config.yaml
discriminator_arch: "nf_resnet"
model: "GAN"
dataset: "photos of plants and fungi (iNaturalist)"
train_examples: 22605
image_size: 32
horizontal_flip: true
z_dim: 64
loss: "non_saturating"
generator_norm: "batchnorm"
generator_activation: "gelu"
generator_widths: [64, 64, 128, 256]
generator_blocks_per_level: 3
generator_block: "basic"
generator_attention: false
generator_upsampling: "pixel_shuffle"
discriminator_norm: "none_scaled_ws"
discriminator_activation: "relu"
discriminator_depths: [3, 4, 5, 3]
discriminator_kernel_size: 3
discriminator_stem: "single"
discriminator_avg_pool_shortcut: true
discriminator_widths: [48, 80, 144, 256]
discriminator_residual_scale: 0.2
instance_noise: 0.1
init: "trunc_normal_002"
residual_init: "none"
optimizer: "soap"
beta2: 0.95
learning_rate: 0.00056
beta1: 0.5
shampoo_beta: 0.95
eps: 1e-08
precondition_frequency: 16
max_precond_dim: 1536
merge_dims: false
one_sided: false
adamw_lr_other_params: 0.0003
max_steps: 8700
batch_size: 256
epochs: 98.5
lr_schedule: "linear"
final_lr_fraction: 0.1
warmup_steps: 170
weight_decay: 0.4
adamw_weight_decay_other_params: 0
Rows from block 5 of the discriminator of a small GAN, named by matrix and row number. Rows with one number belong to one channel. Each number is 128 + 24 x the weight over its row's rms, rounded and kept within 0 to 255. All counts start at 0.
After each channel's rows are labels from the 100 images, of 14848, where the channel reaches its highest value: "top examples" is what is common among them. Only what is clearly more common there than usual is listed. The data: photos of plants and fungi (iNaturalist). In brackets: how many of the 100, against the usual share in percent.
# convs0: first 3x3 conv (discriminator.blocks.5.convs.0.weight, 80x80x3x3, standardized in use, each kernel summed), inputs 0-79
# convs1: second 3x3 conv (discriminator.blocks.5.convs.1.weight, 80x80x3x3, standardized in use, transposed, each kernel summed), outputs 0-79

convs0.28 [128 160 125 132  86 106 180  85 115 122 130 143 121 153 121 133 117 125 107 129 143 108  98 123 119  91 122 155 134 127  51 145 136  93 119 107 142 120 132  98 111 135 124 154 115 144 111 103 197 109 151 109  93 161 108 161 139 145 133 141 139 106 138  98 140 174 128 156 104 119 112 142 136 109 178 132 162 109 135 108]
convs1.28 [ 94 103 146 105  90 110  94 129 134 153 144 139 111 110 125 172 101 129 134 108 112 106 106 100 105 107 174 135 136 105 105 147 162 108 111  92  78 135  99 106 109 115 118 125 120 102 136 106 186 144 125 100 123 169 115 171 129 129 161 128 115 147 129 103 154 165 139 152 152  82 142 102 121 102 117 145 155 164 131 108]
top examples: order Lamiales (25 vs 7.5)

convs0.44 [ 97 139 146 151 116 129 116  88 159 126 135 137 131 143 111  85 112 117 121 125 112 112 156 114  92 119 164 125 149 119 134  75 165 153 174 158  91 115 162 131 137 124 124 100 155 130 104 112 114 206  91 102  99 148 150 145 146 139 103 107 135 157 138 121 131 139 190 112 125 130 141 110 135 121 119 117 115  92 129 161]
convs1.44 [133 138 125 153 156 112 123 117 167 152 137 105 149 138 119  80 119 121  99 104 142 120 115  94 107 153 121 114 143 128 132  93 119 101 154 114 104  76 126 138 168 116  98 116 107 138  95 190  98 153 134 144 142 135 130 154 155 143 122 133 119 156  95 101 139 167 143  91  90 116 134 120 160 122 122 121  60  93  98 133]
top examples: order Ranunculales (25 vs 4.4)

convs0.8 [151 110 132 144 130  96 129 111 146  79 131 105 150 144 151 123 158 106 188 141 112 156 156 105 131 105 103 116 115 114 113 147 116 160 154 113 121 160 119 121 120 121 145 150 135 147 144 132 102 158 166 101 147 106 130 135 171 148  99 107  80 106 136 197 133 128 137  95 173 106 138  75 135 107 111  96 114 129 130 126]
convs1.8 [126  74 107 139 112 113 147 114 136  85 166  97 119 176 173  87 123 109 174 126  94 136 106 130 151 102 134 113 127  98 143 167 116 136 164 131 140 142 124  89 132 115 101 131 119 143 123 138  67 126 173 135 123 137  97 119 154 136 142  96 122 121 136 160 119 130 111  93 146 110 110 133 103 133 173 102 120  93 142 151]
top examples: order Ranunculales (31 vs 4.4); family: Asteraceae (28 vs 10.7); order: Asterales (28 vs 11)

convs0.46 [ 85 158 152 156 146 179 132 146  75 142 117 131 145  92  98 132  93 159 163 105 123 108 176 135 158 133 109 134 114  86 133 155 115 139 126 115 137 118 126 125  87 141 120 119 128 157 122 138 126  85  97 105 160 115 173  84 149 112 165 129 106 122 107 108 119 110 127 143 133 136  92 142 112 159 176 103 128 143 123 119]
convs1.46 [ 81 152 102 136 131 119 158 119  87 192  71 135 153 111 100 137 122 100 154 110 146 109 121 128 124 118 113 108 142 120 117 132 135 129 113 131 121 106 138 165  80 116 164 142 126 129 142 135  87 129 104 108 185 101 141 129 126 150 101 151  98 133 143 124 138 133 123  82 130 164  90  87 157 137 155  85 108 146 128 132]
top examples: order Asterales (31 vs 11); family: Asteraceae (31 vs 10.7)

convs0.75 [111 104 110 140 117 182  97 104 130 147 155 163 130 172  89 128 195 146 154 173 130 127 115 120 162 133 140 110 167  95 156 100 129 170 121 128 145 162 140 123 129 151  96 127 146 154 124 118 143 125 143 133  94 140 127 106 140 114 137 100 127 132 153 122 157 115  86 111 102 122 102  75 143 139 106 104 140 110  94 140]
convs1.75 [103 109  83 111 136 170 103 120 117 153 127 129 146 152  84  77 147 160 145 151 157 154 125 119 164 118 145 105 163 120 150  97 135 148 130 108 183 128 147 112 141 140 113 111 155 151  98 111 107 117 146 103  79 126 115 119 117  91 139 144 140 129 133 123 195 148 123 140 113 133  94  96 153 145 143 103  85 128 127 146]
top examples: order Asterales (31 vs 11); order Ranunculales (29 vs 4.4)

convs0.35 [139 103 101 145 127 151 124  86 112 150 147 157 136 108 142 113 126 104 147 151 138 129  99 141  96 106 136  93 130 120 159 106 144 104 152  67 143 150 148 149 149  89 141 135 136 119 154  94 115 160 137 142 129  92 181 148 131 110 108 131 156 150 154  82 164 112 132 144 169  82 117 141 145  90 131  86 128  92 124 119]
convs1.35 [111 137  99 123 155  74 104 101 138 153 120 141 147 108 143 143 141 115 134 140 154 128 115 119 101 141 168 102 119  98  90 158 138 139 170  88 148 141 148 117 156  95 143 147 146 147 142 129 117 162 117 161  73 123 130 121  94 126 138 136 106  92 131  97 140 108 145 124 167  72 154 193 151 108 120 119 131 118 144 143]
top examples: order Asterales (27 vs 11)

convs0.4 [113 126 129 111 121 131 143  97 137 140  96 120 169 140 134 123 125 105 112 152 107 118  60 159 112 105 167  82 134 118 109 143 182 149 110  93 136  94 129 118 146 117 163 158 179 104 105 130  93 135 150 123 139 102 141 135 142 166  99 119 123 171 155 149 116 129 128  97 112 138 126 156  88 135 113 158 136 176 124 131]
convs1.4 [118 163 134 158  94 123 119 139 135 151  97 138 145 147 153 156 133 119 100 173 129 100  64 146 133 119 173 153 139 124 121 135 128 120 109 120 140  88 108 128 125  99 141 131 175 159 146 116 108 173 170 121 131  81 134 123 133 135 133 109 144 162 130 170 147 122 101 143 108 141 168 168  91 100 155 163 123 111 152 122]
top examples: order Asterales (28 vs 11); family: Asteraceae (28 vs 10.7)