Weights of a small GAN.
Data: trained on photos of plants and fungi (iNaturalist), 22605 training examples, 98.5 epochs.
Rows from block 6 of the discriminator of a small GAN, named by matrix and row number. Rows with one number belong to one channel. Each number is 500 + 40 x the weight over its row's rms, rounded and kept within 0 to 999. All counts start at 0. Numbers have three digits each.
Before each channel's rows are labels from the 100 images, of 14848, where the channel reaches its highest value: "peak at" is the part of the image that holds the peak. Only what is clearly more common there than usual is listed. The data: photos of plants and fungi (iNaturalist). In brackets: how many of the 100.
# convs0: first 3x3 conv (discriminator.blocks.6.convs.0.weight, 80x80x3x3, standardized in use, each kernel summed), inputs 0-79
# convs1: second 3x3 conv (discriminator.blocks.6.convs.1.weight, 80x80x3x3, standardized in use, transposed, each kernel summed), outputs 0-79

peak at: middle right (28)
convs0.28:513572485487516497478471479456504490458571461541532557476442436471507597566553481538497513527478509391487493458512480521535506476487481546540506565489470535517529526547504452512515526545494476438409492533536521403530436486503539448450518528
convs1.28:507443586495429515455530458479461471435495470536463601533490462558497520503501454424471538496463527436473459482435509555459473480500469473482433525511444464484481547531553439488501511443472474499469502483536521441470524519504612466470484468

peak at: top right (39)
convs0.75:497443505440563485456547503496505505478513511482424467572453551490541522468506476487496457466495457519410579548504525546576473524510479473454516466434512490527400577532462489506426514506525503505465474512542559512525591469513503430489482535
convs1.75:571551533462428511609474489576529517542461498501424439527486541472494541485548480509490516529528478506507573551554546529607471479499533503494504489427487509506438541502475544517468544489541514453491555451528531529555544495475534447532473539

peak at: top left (36)
convs0.55:467476467507484494506572424501451453426460464573539524520446481528495538456497486511534507439507481482466525496520571537521455516488514565506525481518462490466497486453525480464527421484442555492509495511483615466494454522554498610482408500
convs1.55:506541490478483501550544432551476516425483488546516493499483484534505524465522454528539459461579556476438531520540525541552442466533543551533560518486491562491542511501514478517534449528439530533542481482479619575445525558512497555478433526

peak at: centre (35)
convs0.22:500518536444464493472460565498460516485485510453446533585465494444494524556509525503564572452510570455525509432553542456515427572480492513477465562416469490482423506542515569457519509464526557494460522551450506508457483561476491492493482487
convs1.22:490480497500481521495541566565493485527566517484517546499475509459517536586543502540455469496530503463550471541453467462534445598503535501513482561522570562439407562520540530460416474485556488566524497512457509463473473511504534491487559555

peak at: centre (37); top centre (36)
convs0.54:532491482502459462452497548490456538544465485556470517386434513424541513575447469440470529485484528530515536460588494478482459472524474446460543543482480548461503621508430514499523544488495567491489523502500459515533518449487524549501473505
convs1.54:542467458541483517444488526511494538536429556552501528417514475494564470541513462448469526518606525537533495441575444527474543499525450457474468498471439543457532543440508466576518509457496563500421544448519474513529470488462491540505487516

peak at: top centre (37)
convs0.14:488478538493517494512428523571472485503454572482523501574453471518432520473463478549514462503464490544521491552507575520495560499478510498480586466504475554443485500514540413499507469444501446438515556472544432460482562459460570516437527456
convs1.14:443501549444542487521478464535552440482477571504474536493457440507470530503428502552481487470525557526538458494500580566521491526484532464467559404507492534510511481510499438540515515473506458440463511452471486475415563471442485560457439449

peak at: middle left (31); top left (28)
convs0.26:528500544554446520501466480519512478429502554451511507524498467495429449483518499500507509534485487447526441469501594507574513556510544431556536469531485435491496547494527549585478532516489458542527524557506470532551426459513405437522451473
convs1.26:560562503523551503485444545499475514465508488484518467448506508566443504549595514455528498488565515474544485472489529431559469485501544396485504521546463437519520497503476487576548538511467405545479511488471432498533489450507486506557416496

peak at: middle left (28)
convs0.58:487506457473548475530462544478504517442462520507484496499541500466476543506417508526478546456512508456571535497471456488450471453500512480624561460470530495523479418503487619458488526482496468501539464504563497568481442534468504556485516587
convs1.58:506450496506549543451471478447517493496447477488453510481506521462472526560523553545429482519512414457598428482502490519465490442478468502609585499539498569502552501526482527529531479532493438492422415514460532479499496547461538490506511502

peak at: centre (42)
convs0.68:542464461543523519569472464443471483465508580489467499513481458452517474519551488520496463504590416517563521499546519441464537518526489439540427512489549476505588581440511490527473442543476529522539468492502506509517449492510445462541558430
convs1.68:533416403533549502507546442437480517417511514459465496543441479576510471515493500500523514561458523485470530492478514537505431552499480484524378481460508451518559484449495462521486555480433499454557529483535459468475479493554546470505517522

peak at: centre (32)
convs0.67:495463486546462548457539469498466524410453516445473456530527480522565498528578473596474481503472434507463427482540532539542535496419522516518539510514479461534533492557518496502485544475510444489502482538482461448582551501459461527396492486
convs1.67:506501462489487543459501441519491454456517498480500467496510566584516478500585459490453450532487546580483460490533488527542521572488524501498506515437437444600484473608472544556511560435557473513492526546478462498535535518535453525474481473

peak at: centre (36)
convs0.47:542529516466519503490532546466453470511458465448462511583530496528505460492511515537444531487447460517561529544497565470437489551469500567535510499491509479443523545503512464501503487446523485604491443497491578439376454476475584512508522484
convs1.47:505468553500475482555511483468395532471479471483449483528525532468550443551441542432455532556433519544534525497470550471497518540464472521498490513492522437491568516465536553534491451453526440490525436516505540454399429499520453488514440521

peak at: top left (33)
convs0.23:580470533490540555465552440491453481508537577582577526489495533491448514537568508505418536477461521512436431475507511478454436565518545505476495513502504506508522477564461480460497536478524477462476471504494535513574455539421504520522521419
convs1.23:550426613503507512489563497506446515468529540564525493485475508534486467514524476457510512446435504549427498497508539542512520551568578507459456522475523421519536506534536433467531452468533455505512554430464551489537482497497571509527435484

peak at: centre (40)
convs0.15:399465482486547582456563451459539544537531463519520559478566494551536577510479532520523515515465426576517481530434508496569503434504454483508504489505472509444506467485500511512483440498501441447481450461506549489538570516476481423499464481
convs1.15:512484502423472505499551433468517403547521427456499509419498507503554566463469510470522516463544467522524515520513498542490490492551460464525544517469437438441452453454501528452557474452489513482544487430482501498567543546434421472468523473

peak at: top right (37)
convs0.60:398481528504504516487507429543528503518524494505506468503504609559535449476490457483509455510552586448517513503474537412488497467444491501475530449441533467508547576563426520475494516440444491536541504554519448534506448511551445499515492492
convs1.60:402484496451536491453477515550460509526441479490498488503463573532547534488484434490577570511557455468515465537518488467447504482513454491488523473467499510518553539489439506499556489450406524517530573539515425531491430576484479483573529485

peak at: middle right (30)
convs0.33:482414601476514508456484556512610498515544479516537559515502453497553458533514490474453508495497521499459587434508545506523504456418504433570489413523510550542516413561472540488497483484509467486503476525485515454481505527532502525513465471
convs1.33:506441544481557503485474502458519462516489492489501514409413455516551479531547488404488471524518489489432561476513488449577470417424470438497507448518507552526517481568484534439502565498530510491525529511429512441474521531520545486562477482

peak at: centre (38)
convs0.29:440531513438490518527524468478465488486515431506477437543555531470441543468474555495543545523413429511483499489456517544525547486474570490544509527521485486444449507518517407494495493440581510487494509541499425447533441483543531566518421520
convs1.29:446552538437478564549543460473491518495497483536486476497585481488467542442427597514491563493462483526458542540478483505564519531476498531436562504517475462424520475471568459496508521518468508550561520570504450511444467490578527536467526489

peak at: centre (36)
convs0.20:463532455501490500490427511497477520515432492567515484539459545444493563514490488496553485473494499520468559484411543523459500411384530536509569461418475510448566445475485475489507574557520528480541521431476507481506525471538459529496498521
convs1.20:561521537511478508517478471519500497474424450516457474585480571452528532513496462530541525467508461543515504431461520568489564501448528528481564567446500569448530479538473479496582600515572528471495471429442487497473507517517451472475494508

peak at: middle left (35)
convs0.50:460518599580531523462479440559544561532472548511522465482493522529556468556505532446489414449441484476508499442489531480487479565454508547499571437427474478500443445482504535423452481536464528509500493512548500468495503503553484501564515490
convs1.50:463471577577537503497464503596531501520564545497570518460515491534575476527552535542537454495468527448498517501573456461469482527509482573508549491439467479506435482557541552414526545533441556505519522467497543473520521509559503501542497482

peak at: centre (41)
convs0.7:517495485461490440474419497487487497536604448436503414432564529518482483536545560488531571463478482525510449511448560491538477544478486485524499451529542536468576469578551529461525481476478547421470548514427481515503515508504521477504475517
convs1.7:517575504474438484467517490450462387489568452457461454425502509497468432519542558474520508470488504484393428492444470515475544475520508524499454490493481567418499422544523483464479514509442550444474552501492508500541450491496518498496482489

peak at: top right (67)
convs0.24:462444592582551534523505507521557523504514444457517484517466554507556435443499464516529425540534560502490485480444522466465440448487505447561470462492538451476502503574483473476443440524562501503500444472563484541557490511544445529498522491
convs1.24:434446544493485492408442554517466530485542438482511439466457485513504469481524463504551528478517495423529494543504544404489473454510489450543526445501468519519518418489434465428460433494510454535538456476450476467551453540535512491442521485

peak at: centre (38)
convs0.18:459532484477422509532494504475459547528470501455571498428558554509474502561488534533546474534466491527505485435515548551463470508526453580550502494510521629476502424477493493535561506499446519464452513472435517510524527570445539508550524518
convs1.18:488503543524445441565488505453482455447430506430514487444552478464554387534517504511505509520430542536440484450438513577421533539484454499507420525487468505474511500443551452515519507528538493459464512538454494502518527456509529496519509431

peak at: bottom left (28)
convs0.4:500584568488497516479487463495477457515491491530518471560490458547456415514413496455562480478638540489548476473474511483522473478390503475475573500519536449469481510575503511533494532489477491505472517456457474566559519516489470522482508538
convs1.4:508535536450523543553493516467447439464486469534477482526413474451416511500506472562555485493573436543505435453504475441536512507463478471530568539491513460498506583484457486535459556484520517513444522461477438481484492617501521528488488450

peak at: centre (51)
convs0.19:465513536508458516476503488552504430438534508470556501444502528572486508603438543463535419512402519530518423552488471416611497483502499496466478508549461538487501471473452475512498554527454508505553514542483507477486521498489508534565480510
convs1.19:450572530445502462491467480481495433423466545442587464430586513475479455564482454506536456510552491500515456549555438429559504477547493459442476477452523512514510503441472480486536481520455451523526459498527537494543439496465558516511504499

peak at: centre (33)
convs0.42:532508473512491428467550482465556532529471496562494549544507426538466532570500450479461444498544457502516489474583485443455491597524490402511517504532481509483565445423470459459544489502507576514470525503489539529501444508504447467540544480
convs1.42:565551505496472503517518441466503562474516476518506454500415416569468575542417432479461446521511412466512530565502511481459541578509488425506462463531518506512523462477552508535494530518561564498459521497489508462487489427481509516541533493

peak at: centre (34)
convs0.51:484495468553504481567480517611485536469392432519456615488464488456474472519575552471532459458496489492462497490471517519487535501435528494576514497508445508500468557554526476451559527506519550560483553474457504560497500479532478513504474478
convs1.51:563489449528512460492476516596419544420446427482474554470465504474483523479553547456499491493481523478516474491494418543505534498503477426502495494536511500523499579519531557478506523563511464567501543432488497510469494477435405494470461435

peak at: top centre (36); centre (33)
convs0.65:553499542482506483501535525511464539461569565481444518506527477545512454489463470460479516458585543486494480513495519445460480526449476467446548505425463532540449530580571535466496508476450603479510458457504497545530437433447555504532512555
convs1.65:559514540449498543527479504537496534466509519487466509524542513471512520522478498517469567490629469497511460429467535437464604484523505456522476456470541463485461493541518575569530468507387515542500442457524517516516435517494542480448513536