From a checkpoint of a small GAN.
Data: 22605 training examples, 98.5 epochs.
Rows from block 11 of the discriminator of a small GAN, named by matrix and row number. Rows with one number belong to one channel. Each number is 50 + 10 x the weight over its row's rms, rounded and kept within 0 to 99. All counts start at 0.
After each channel's rows are labels from the 100 images, of 14848, where the channel reaches its highest value: "responds to" is what is common among them. Only what is clearly more common there than usual is listed. The data: photos of plants and fungi (iNaturalist). In brackets: how many of the 100, against the usual share in percent.
# convs0: first 3x3 conv (discriminator.blocks.11.convs.0.weight, 144x144x3x3, standardized in use, each kernel summed), inputs 0-143
# convs1: second 3x3 conv (discriminator.blocks.11.convs.1.weight, 144x144x3x3, standardized in use, transposed, each kernel summed), outputs 0-143

convs0.104:50 48 36 53 50 53 62 45 63 61 47 46 62 52 51 45 59 55 53 53 30 52 42 60 48 51 64 64 51 51 35 14 60 50 44 60 40 52 51 71 63 42 59 57 64 59 53 47 49 57 44 46 49 65 40 36 52 51 42 50 32 51 66 47 53 53 45 47 61 57 60 49 35 43 62 45 40 65 48 40 50 48 67 59 57 61 66 59 38 70 49 38 48 46 45 45 49 27 33 60 48 41 45 53 52 44 41 52 45 55 61 46 53 40 40 32 52 52 62 41 58 46 51 42 44 21 45 37 54 35 74 28 52 55 49 56 71 52 52 53 61 47 56 56
convs1.104:35 61 57 55 51 58 64 49 73 56 55 62 47 55 42 41 60 64 59 65 46 50 61 67 34 55 60 57 47 36 33 36 55 48 47 54 48 54 45 59 52 36 56 47 65 57 43 57 52 49 45 54 46 68 52 33 56 45 49 51 54 48 71 58 34 55 58 39 71 35 68 50 36 35 63 46 64 54 55 58 60 69 48 57 58 66 78 54 56 48 63 39 44 29 59 49 43 32 48 59 32 49 72 68 56 53 45 51 39 51 52 47 53 48 64 46 53 65 39 37 42 56 39 53 46 42 40 44 51 48 56 56 41 54 56 53 69 58 44 46 57 54 59 53
responds to: order Asterales (32 vs 11); family: Asteraceae (31 vs 10.7)

convs0.43:41 41 53 57 60 43 56 66 46 49 43 42 65 34 74 65 58 38 40 55 60 43 56 48 39 41 55 56 50 45 53 39 46 51 70 51 36 45 52 51 60 61 30 67 54 28 60 43 52 49 30 51 44 62 43 38 48 60 61 52 36 36 59 57 41 35 50 66 60 66 38 69 48 49 51 51 38 54 58 31 59 50 64 56 59 30 45 65 49 52 39 40 57 70 39 33 43 54 64 60 62 57 52 45 50 61 75 38 51 46 42 46 54 46 27 48 52 55 68 40 58 46 56 46 41 41 54 52 59 40 47 41 50 58 40 57 56 53 48 47 52 47 55 54
convs1.43:58 59 56 78 51 40 48 54 57 44 59 42 58 53 59 56 58 37 31 76 43 49 63 58 48 53 55 91 47 48 53 47 60 35 56 57 31 54 35 42 67 46 30 56 66 41 72 46 52 40 51 40 63 52 40 51 42 51 43 39 29 37 62 60 61 48 54 47 39 67 37 69 61 48 57 53 35 41 50 48 56 60 63 46 49 48 52 45 62 53 59 39 58 57 60 44 50 52 53 66 55 58 63 51 42 62 61 48 38 50 65 46 54 44 42 52 46 55 47 39 58 55 43 51 40 43 53 48 40 48 59 40 46 52 44 54 55 36 56 40 57 51 65 46
responds to: order Asterales (37 vs 11); family: Asteraceae (37 vs 10.7)

convs0.34:41 67 60 44 50 38 69 55 65 57 67 58 59 46 56 38 47 37 53 50 64 46 61 48 56 55 40 52 56 54 47 72 30 45 47 43 46 74 56 54 57 71 59 39 41 46 54 53 45 69 61 38 33 58 56 52 40 27 60 44 56 37 49 41 42 60 38 51 50 37 53 58 43 67 60 67 46 59 40 52 52 47 46 56 54 45 49 64 44 44 42 59 40 34 56 45 57 46 48 65 50 70 66 56 30 47 65 54 45 49 49 40 52 66 49 56 53 39 55 56 41 52 49 50 60 58 62 43 53 47 38 47 46 45 40 43 52 38 53 33 67 46 76 32
convs1.34:07 65 44 45 51 40 48 44 68 63 66 59 42 54 52 55 56 50 46 48 41 52 45 66 43 39 41 55 52 67 55 61 40 53 56 53 52 71 62 45 41 45 60 43 51 45 55 50 49 61 73 46 58 66 40 61 44 40 47 50 54 47 58 49 46 47 40 45 54 40 50 61 42 51 58 50 56 53 39 44 46 48 64 67 52 45 46 54 56 43 72 66 32 46 53 46 59 34 53 74 50 61 46 48 34 46 49 56 45 47 42 63 59 57 50 62 51 59 74 54 50 59 54 48 40 50 47 35 29 48 38 50 33 47 45 38 51 45 53 54 64 50 72 66
responds to: order Asterales (27 vs 11)

convs0.8:53 38 57 40 48 45 56 38 51 39 39 45 61 49 31 52 60 60 41 54 47 54 63 54 54 42 61 57 46 54 54 44 65 56 59 58 47 52 55 47 61 54 45 53 50 27 39 59 54 49 35 54 64 43 32 55 41 61 44 55 64 54 44 71 48 51 53 56 54 40 54 59 56 26 46 59 59 55 54 60 66 37 45 50 48 62 44 40 65 60 57 48 35 38 51 61 40 58 64 46 31 58 38 58 29 45 54 63 58 45 74 42 50 50 34 31 59 48 52 36 37 50 59 71 45 45 67 34 47 51 65 52 55 60 51 48 39 47 73 43 44 48 27 61
convs1.8:59 48 70 44 44 37 48 48 36 37 34 40 61 33 44 57 47 38 36 46 61 56 45 56 39 68 56 60 57 35 56 59 81 50 47 45 37 52 41 47 59 44 55 53 45 41 42 61 63 49 41 47 31 49 49 41 60 60 65 52 50 57 60 52 54 37 60 51 36 57 54 60 55 46 54 63 52 50 44 48 67 42 44 46 45 37 40 43 66 70 54 26 46 59 48 54 48 71 43 49 22 52 30 54 44 36 48 53 51 68 56 53 46 49 47 40 64 35 43 34 32 47 51 50 52 42 59 44 54 54 70 52 44 47 51 51 64 49 56 47 63 52 33 41
responds to: order Ranunculales (27 vs 4.4)

convs0.24:42 62 58 47 39 37 45 56 60 61 45 33 68 23 45 40 48 46 36 41 62 60 48 50 63 46 43 33 64 55 63 72 46 41 46 57 45 64 46 33 62 44 45 44 53 59 45 47 43 50 66 53 69 43 59 49 42 65 59 43 60 51 51 46 60 37 54 51 42 72 55 60 34 41 56 35 59 40 55 56 58 37 58 56 39 40 44 28 46 57 40 41 43 50 37 49 50 44 64 33 46 36 50 41 44 47 54 68 55 42 47 41 65 49 44 48 61 30 42 46 50 42 62 39 68 37 58 57 37 70 41 36 52 49 37 45 58 51 56 51 54 44 45 47
convs1.24:47 69 57 45 41 43 44 37 60 68 46 45 61 56 63 49 34 34 44 40 60 64 53 43 80 32 47 39 57 56 49 37 47 50 51 60 49 62 47 51 52 38 54 60 56 50 27 33 62 45 43 38 50 40 48 36 37 68 55 54 48 42 59 48 66 60 55 48 23 58 53 54 32 61 67 51 46 41 48 57 56 41 58 65 50 42 54 46 43 53 46 59 50 50 37 42 50 42 54 38 43 41 54 60 43 33 60 51 66 47 37 38 56 39 56 55 49 63 47 49 61 53 65 36 40 39 42 55 46 65 45 22 54 59 45 42 43 56 37 52 49 49 40 43
responds to: order Asterales (28 vs 11)

convs0.140:54 45 49 57 55 48 65 62 46 35 60 43 42 46 41 47 53 51 66 59 46 41 58 53 68 35 40 53 49 48 43 56 72 72 75 56 53 66 50 39 53 41 58 56 39 57 52 42 60 57 48 53 53 47 52 47 40 42 41 33 59 59 56 64 32 48 35 35 55 37 46 74 62 55 36 56 65 41 39 36 37 61 53 55 53 39 52 47 42 45 65 40 43 44 49 46 46 52 41 61 72 67 42 60 57 52 76 58 50 31 61 48 65 47 46 40 44 40 53 51 50 34 38 31 37 43 58 38 50 51 54 51 35 50 44 54 57 69 64 57 50 54 47 51
convs1.140:49 25 58 61 54 63 48 64 52 38 49 46 51 35 55 56 57 61 49 48 56 49 57 72 52 36 48 57 56 52 42 63 51 31 57 47 57 46 32 38 42 18 57 32 44 66 49 25 57 62 48 35 57 51 60 38 34 56 51 45 65 52 60 77 28 44 42 49 50 49 55 68 41 56 55 49 50 55 58 49 50 47 31 43 49 35 66 49 53 43 51 38 57 51 37 40 60 43 41 58 59 62 51 54 56 44 46 35 49 40 60 45 59 44 32 45 64 40 54 35 33 43 52 46 47 51 47 39 59 51 44 51 44 43 37 54 44 53 44 49 59 58 53 64
responds to: order Asterales (36 vs 11); family: Asteraceae (32 vs 10.7)