config.yaml
train_examples: 22605
discriminator_widths: [48, 80, 144, 256]
batch_size: 256
Rows from block 8 of the discriminator of a small GAN, named by matrix and row number. Rows with one number belong to one channel. Each number is 500 + 25 x the weight over its row's rms, rounded and kept within 0 to 999. All counts start at 0. Numbers have three digits each.
After each channel's rows are labels from the 100 images, of 14848, where the channel reaches its highest value: "strongest on" is what is common among them. Only what is clearly more common there than usual is listed. The data: photos of plants and fungi (iNaturalist). In brackets: how many of the 100, against the usual share in percent.
# convs0: first 3x3 conv (discriminator.blocks.8.convs.0.weight, 144x144x3x3, standardized in use, each kernel summed), inputs 0-47
# convs1: second 3x3 conv (discriminator.blocks.8.convs.1.weight, 144x144x3x3, standardized in use, transposed, each kernel summed), outputs 0-47

convs0.10:526479504515505451534511523479501539484477494479505522514509464515504527487571474490487515490519464512489510486507506492475512531491496490451544
convs1.10:479516504509469474474495497509488549501492521482472510531518485476490484540523410510539487492517507481519484484490510470452482534540511454456463
strongest on: order Asterales (32 vs 11); family: Asteraceae (29 vs 10.7)

convs0.76:536503476517473478496493456507518455510458505489521493501522512531513528491451574448511515480485518477491480531477495477512499497533510476532524
convs1.76:526469458478482475477544503537503513497486468484485487468551487530529518542502523503546524475472476483511493491482477445496484486535476451502504
strongest on: order Ranunculales (30 vs 4.4)

convs0.28:466534477510515490482482507471497480481524513541461506510530474483539492473540503468483482505510485497511530435482482514486542507511518509481483
convs1.28:473488489484546523481461552496498458464499495524536477509556459467502500456490511501497495535501511510546534517527491513469546543484492463523512
strongest on: order Ranunculales (27 vs 4.4)

convs0.107:526531503504479486485506555496543506505495497486485510482541569469494495491475519515493536464469498509488491501484483504500542468524475469491495
convs1.107:520544489488518497483501522512511501549512505498476500478529483422529471530484499517487502488464509524502508485476498478452538484518489464491507
strongest on: order Ranunculales (28 vs 4.4)

convs0.29:477491540504481500538479554524511530451533503512501498494477497496446456542538505494472462502509509517519498480499540496504521485501482506485538
convs1.29:482511540479506486483467511508513501460465460505515472499472458477480462508465527521499495484521464522509565462471504482488462514501483505482516
strongest on: order Ranunculales (30 vs 4.4)

convs0.118:536462582533477530499501471457470517503537532505533492544529476484490511496486501477488476474460528497494500429457486489544464505503512499514504
convs1.118:523491532523463477488519498474482509532506499500541515514573472532492529489466470460486479524483567525503492484472501485550491515490501511489490
strongest on: order Asterales (29 vs 11); family: Asteraceae (27 vs 10.7)

convs0.39:542488480534513505512476547538478504530457451482495537480523498531461495516467511531511521496523561511489497478505503500483457544502530528510531
convs1.39:539472475486523463526498533489454510523478493452505526452515507499494494503478510504497538473498541510518509481483495489501473578535501494520504
strongest on: order Asterales (30 vs 11)

convs0.108:485528471483507483491519502536517479485519506491505513500481517518508524507497459497527509508457509514502544501499511519469447512469469512489523
convs1.108:506506501507536497499478484497493499499551497446513485474480534484479482500513549547503529502468512492486529526519540526488452507498502495505507
strongest on: class Liliopsida (28 vs 9.4); order Asparagales (25 vs 4.6)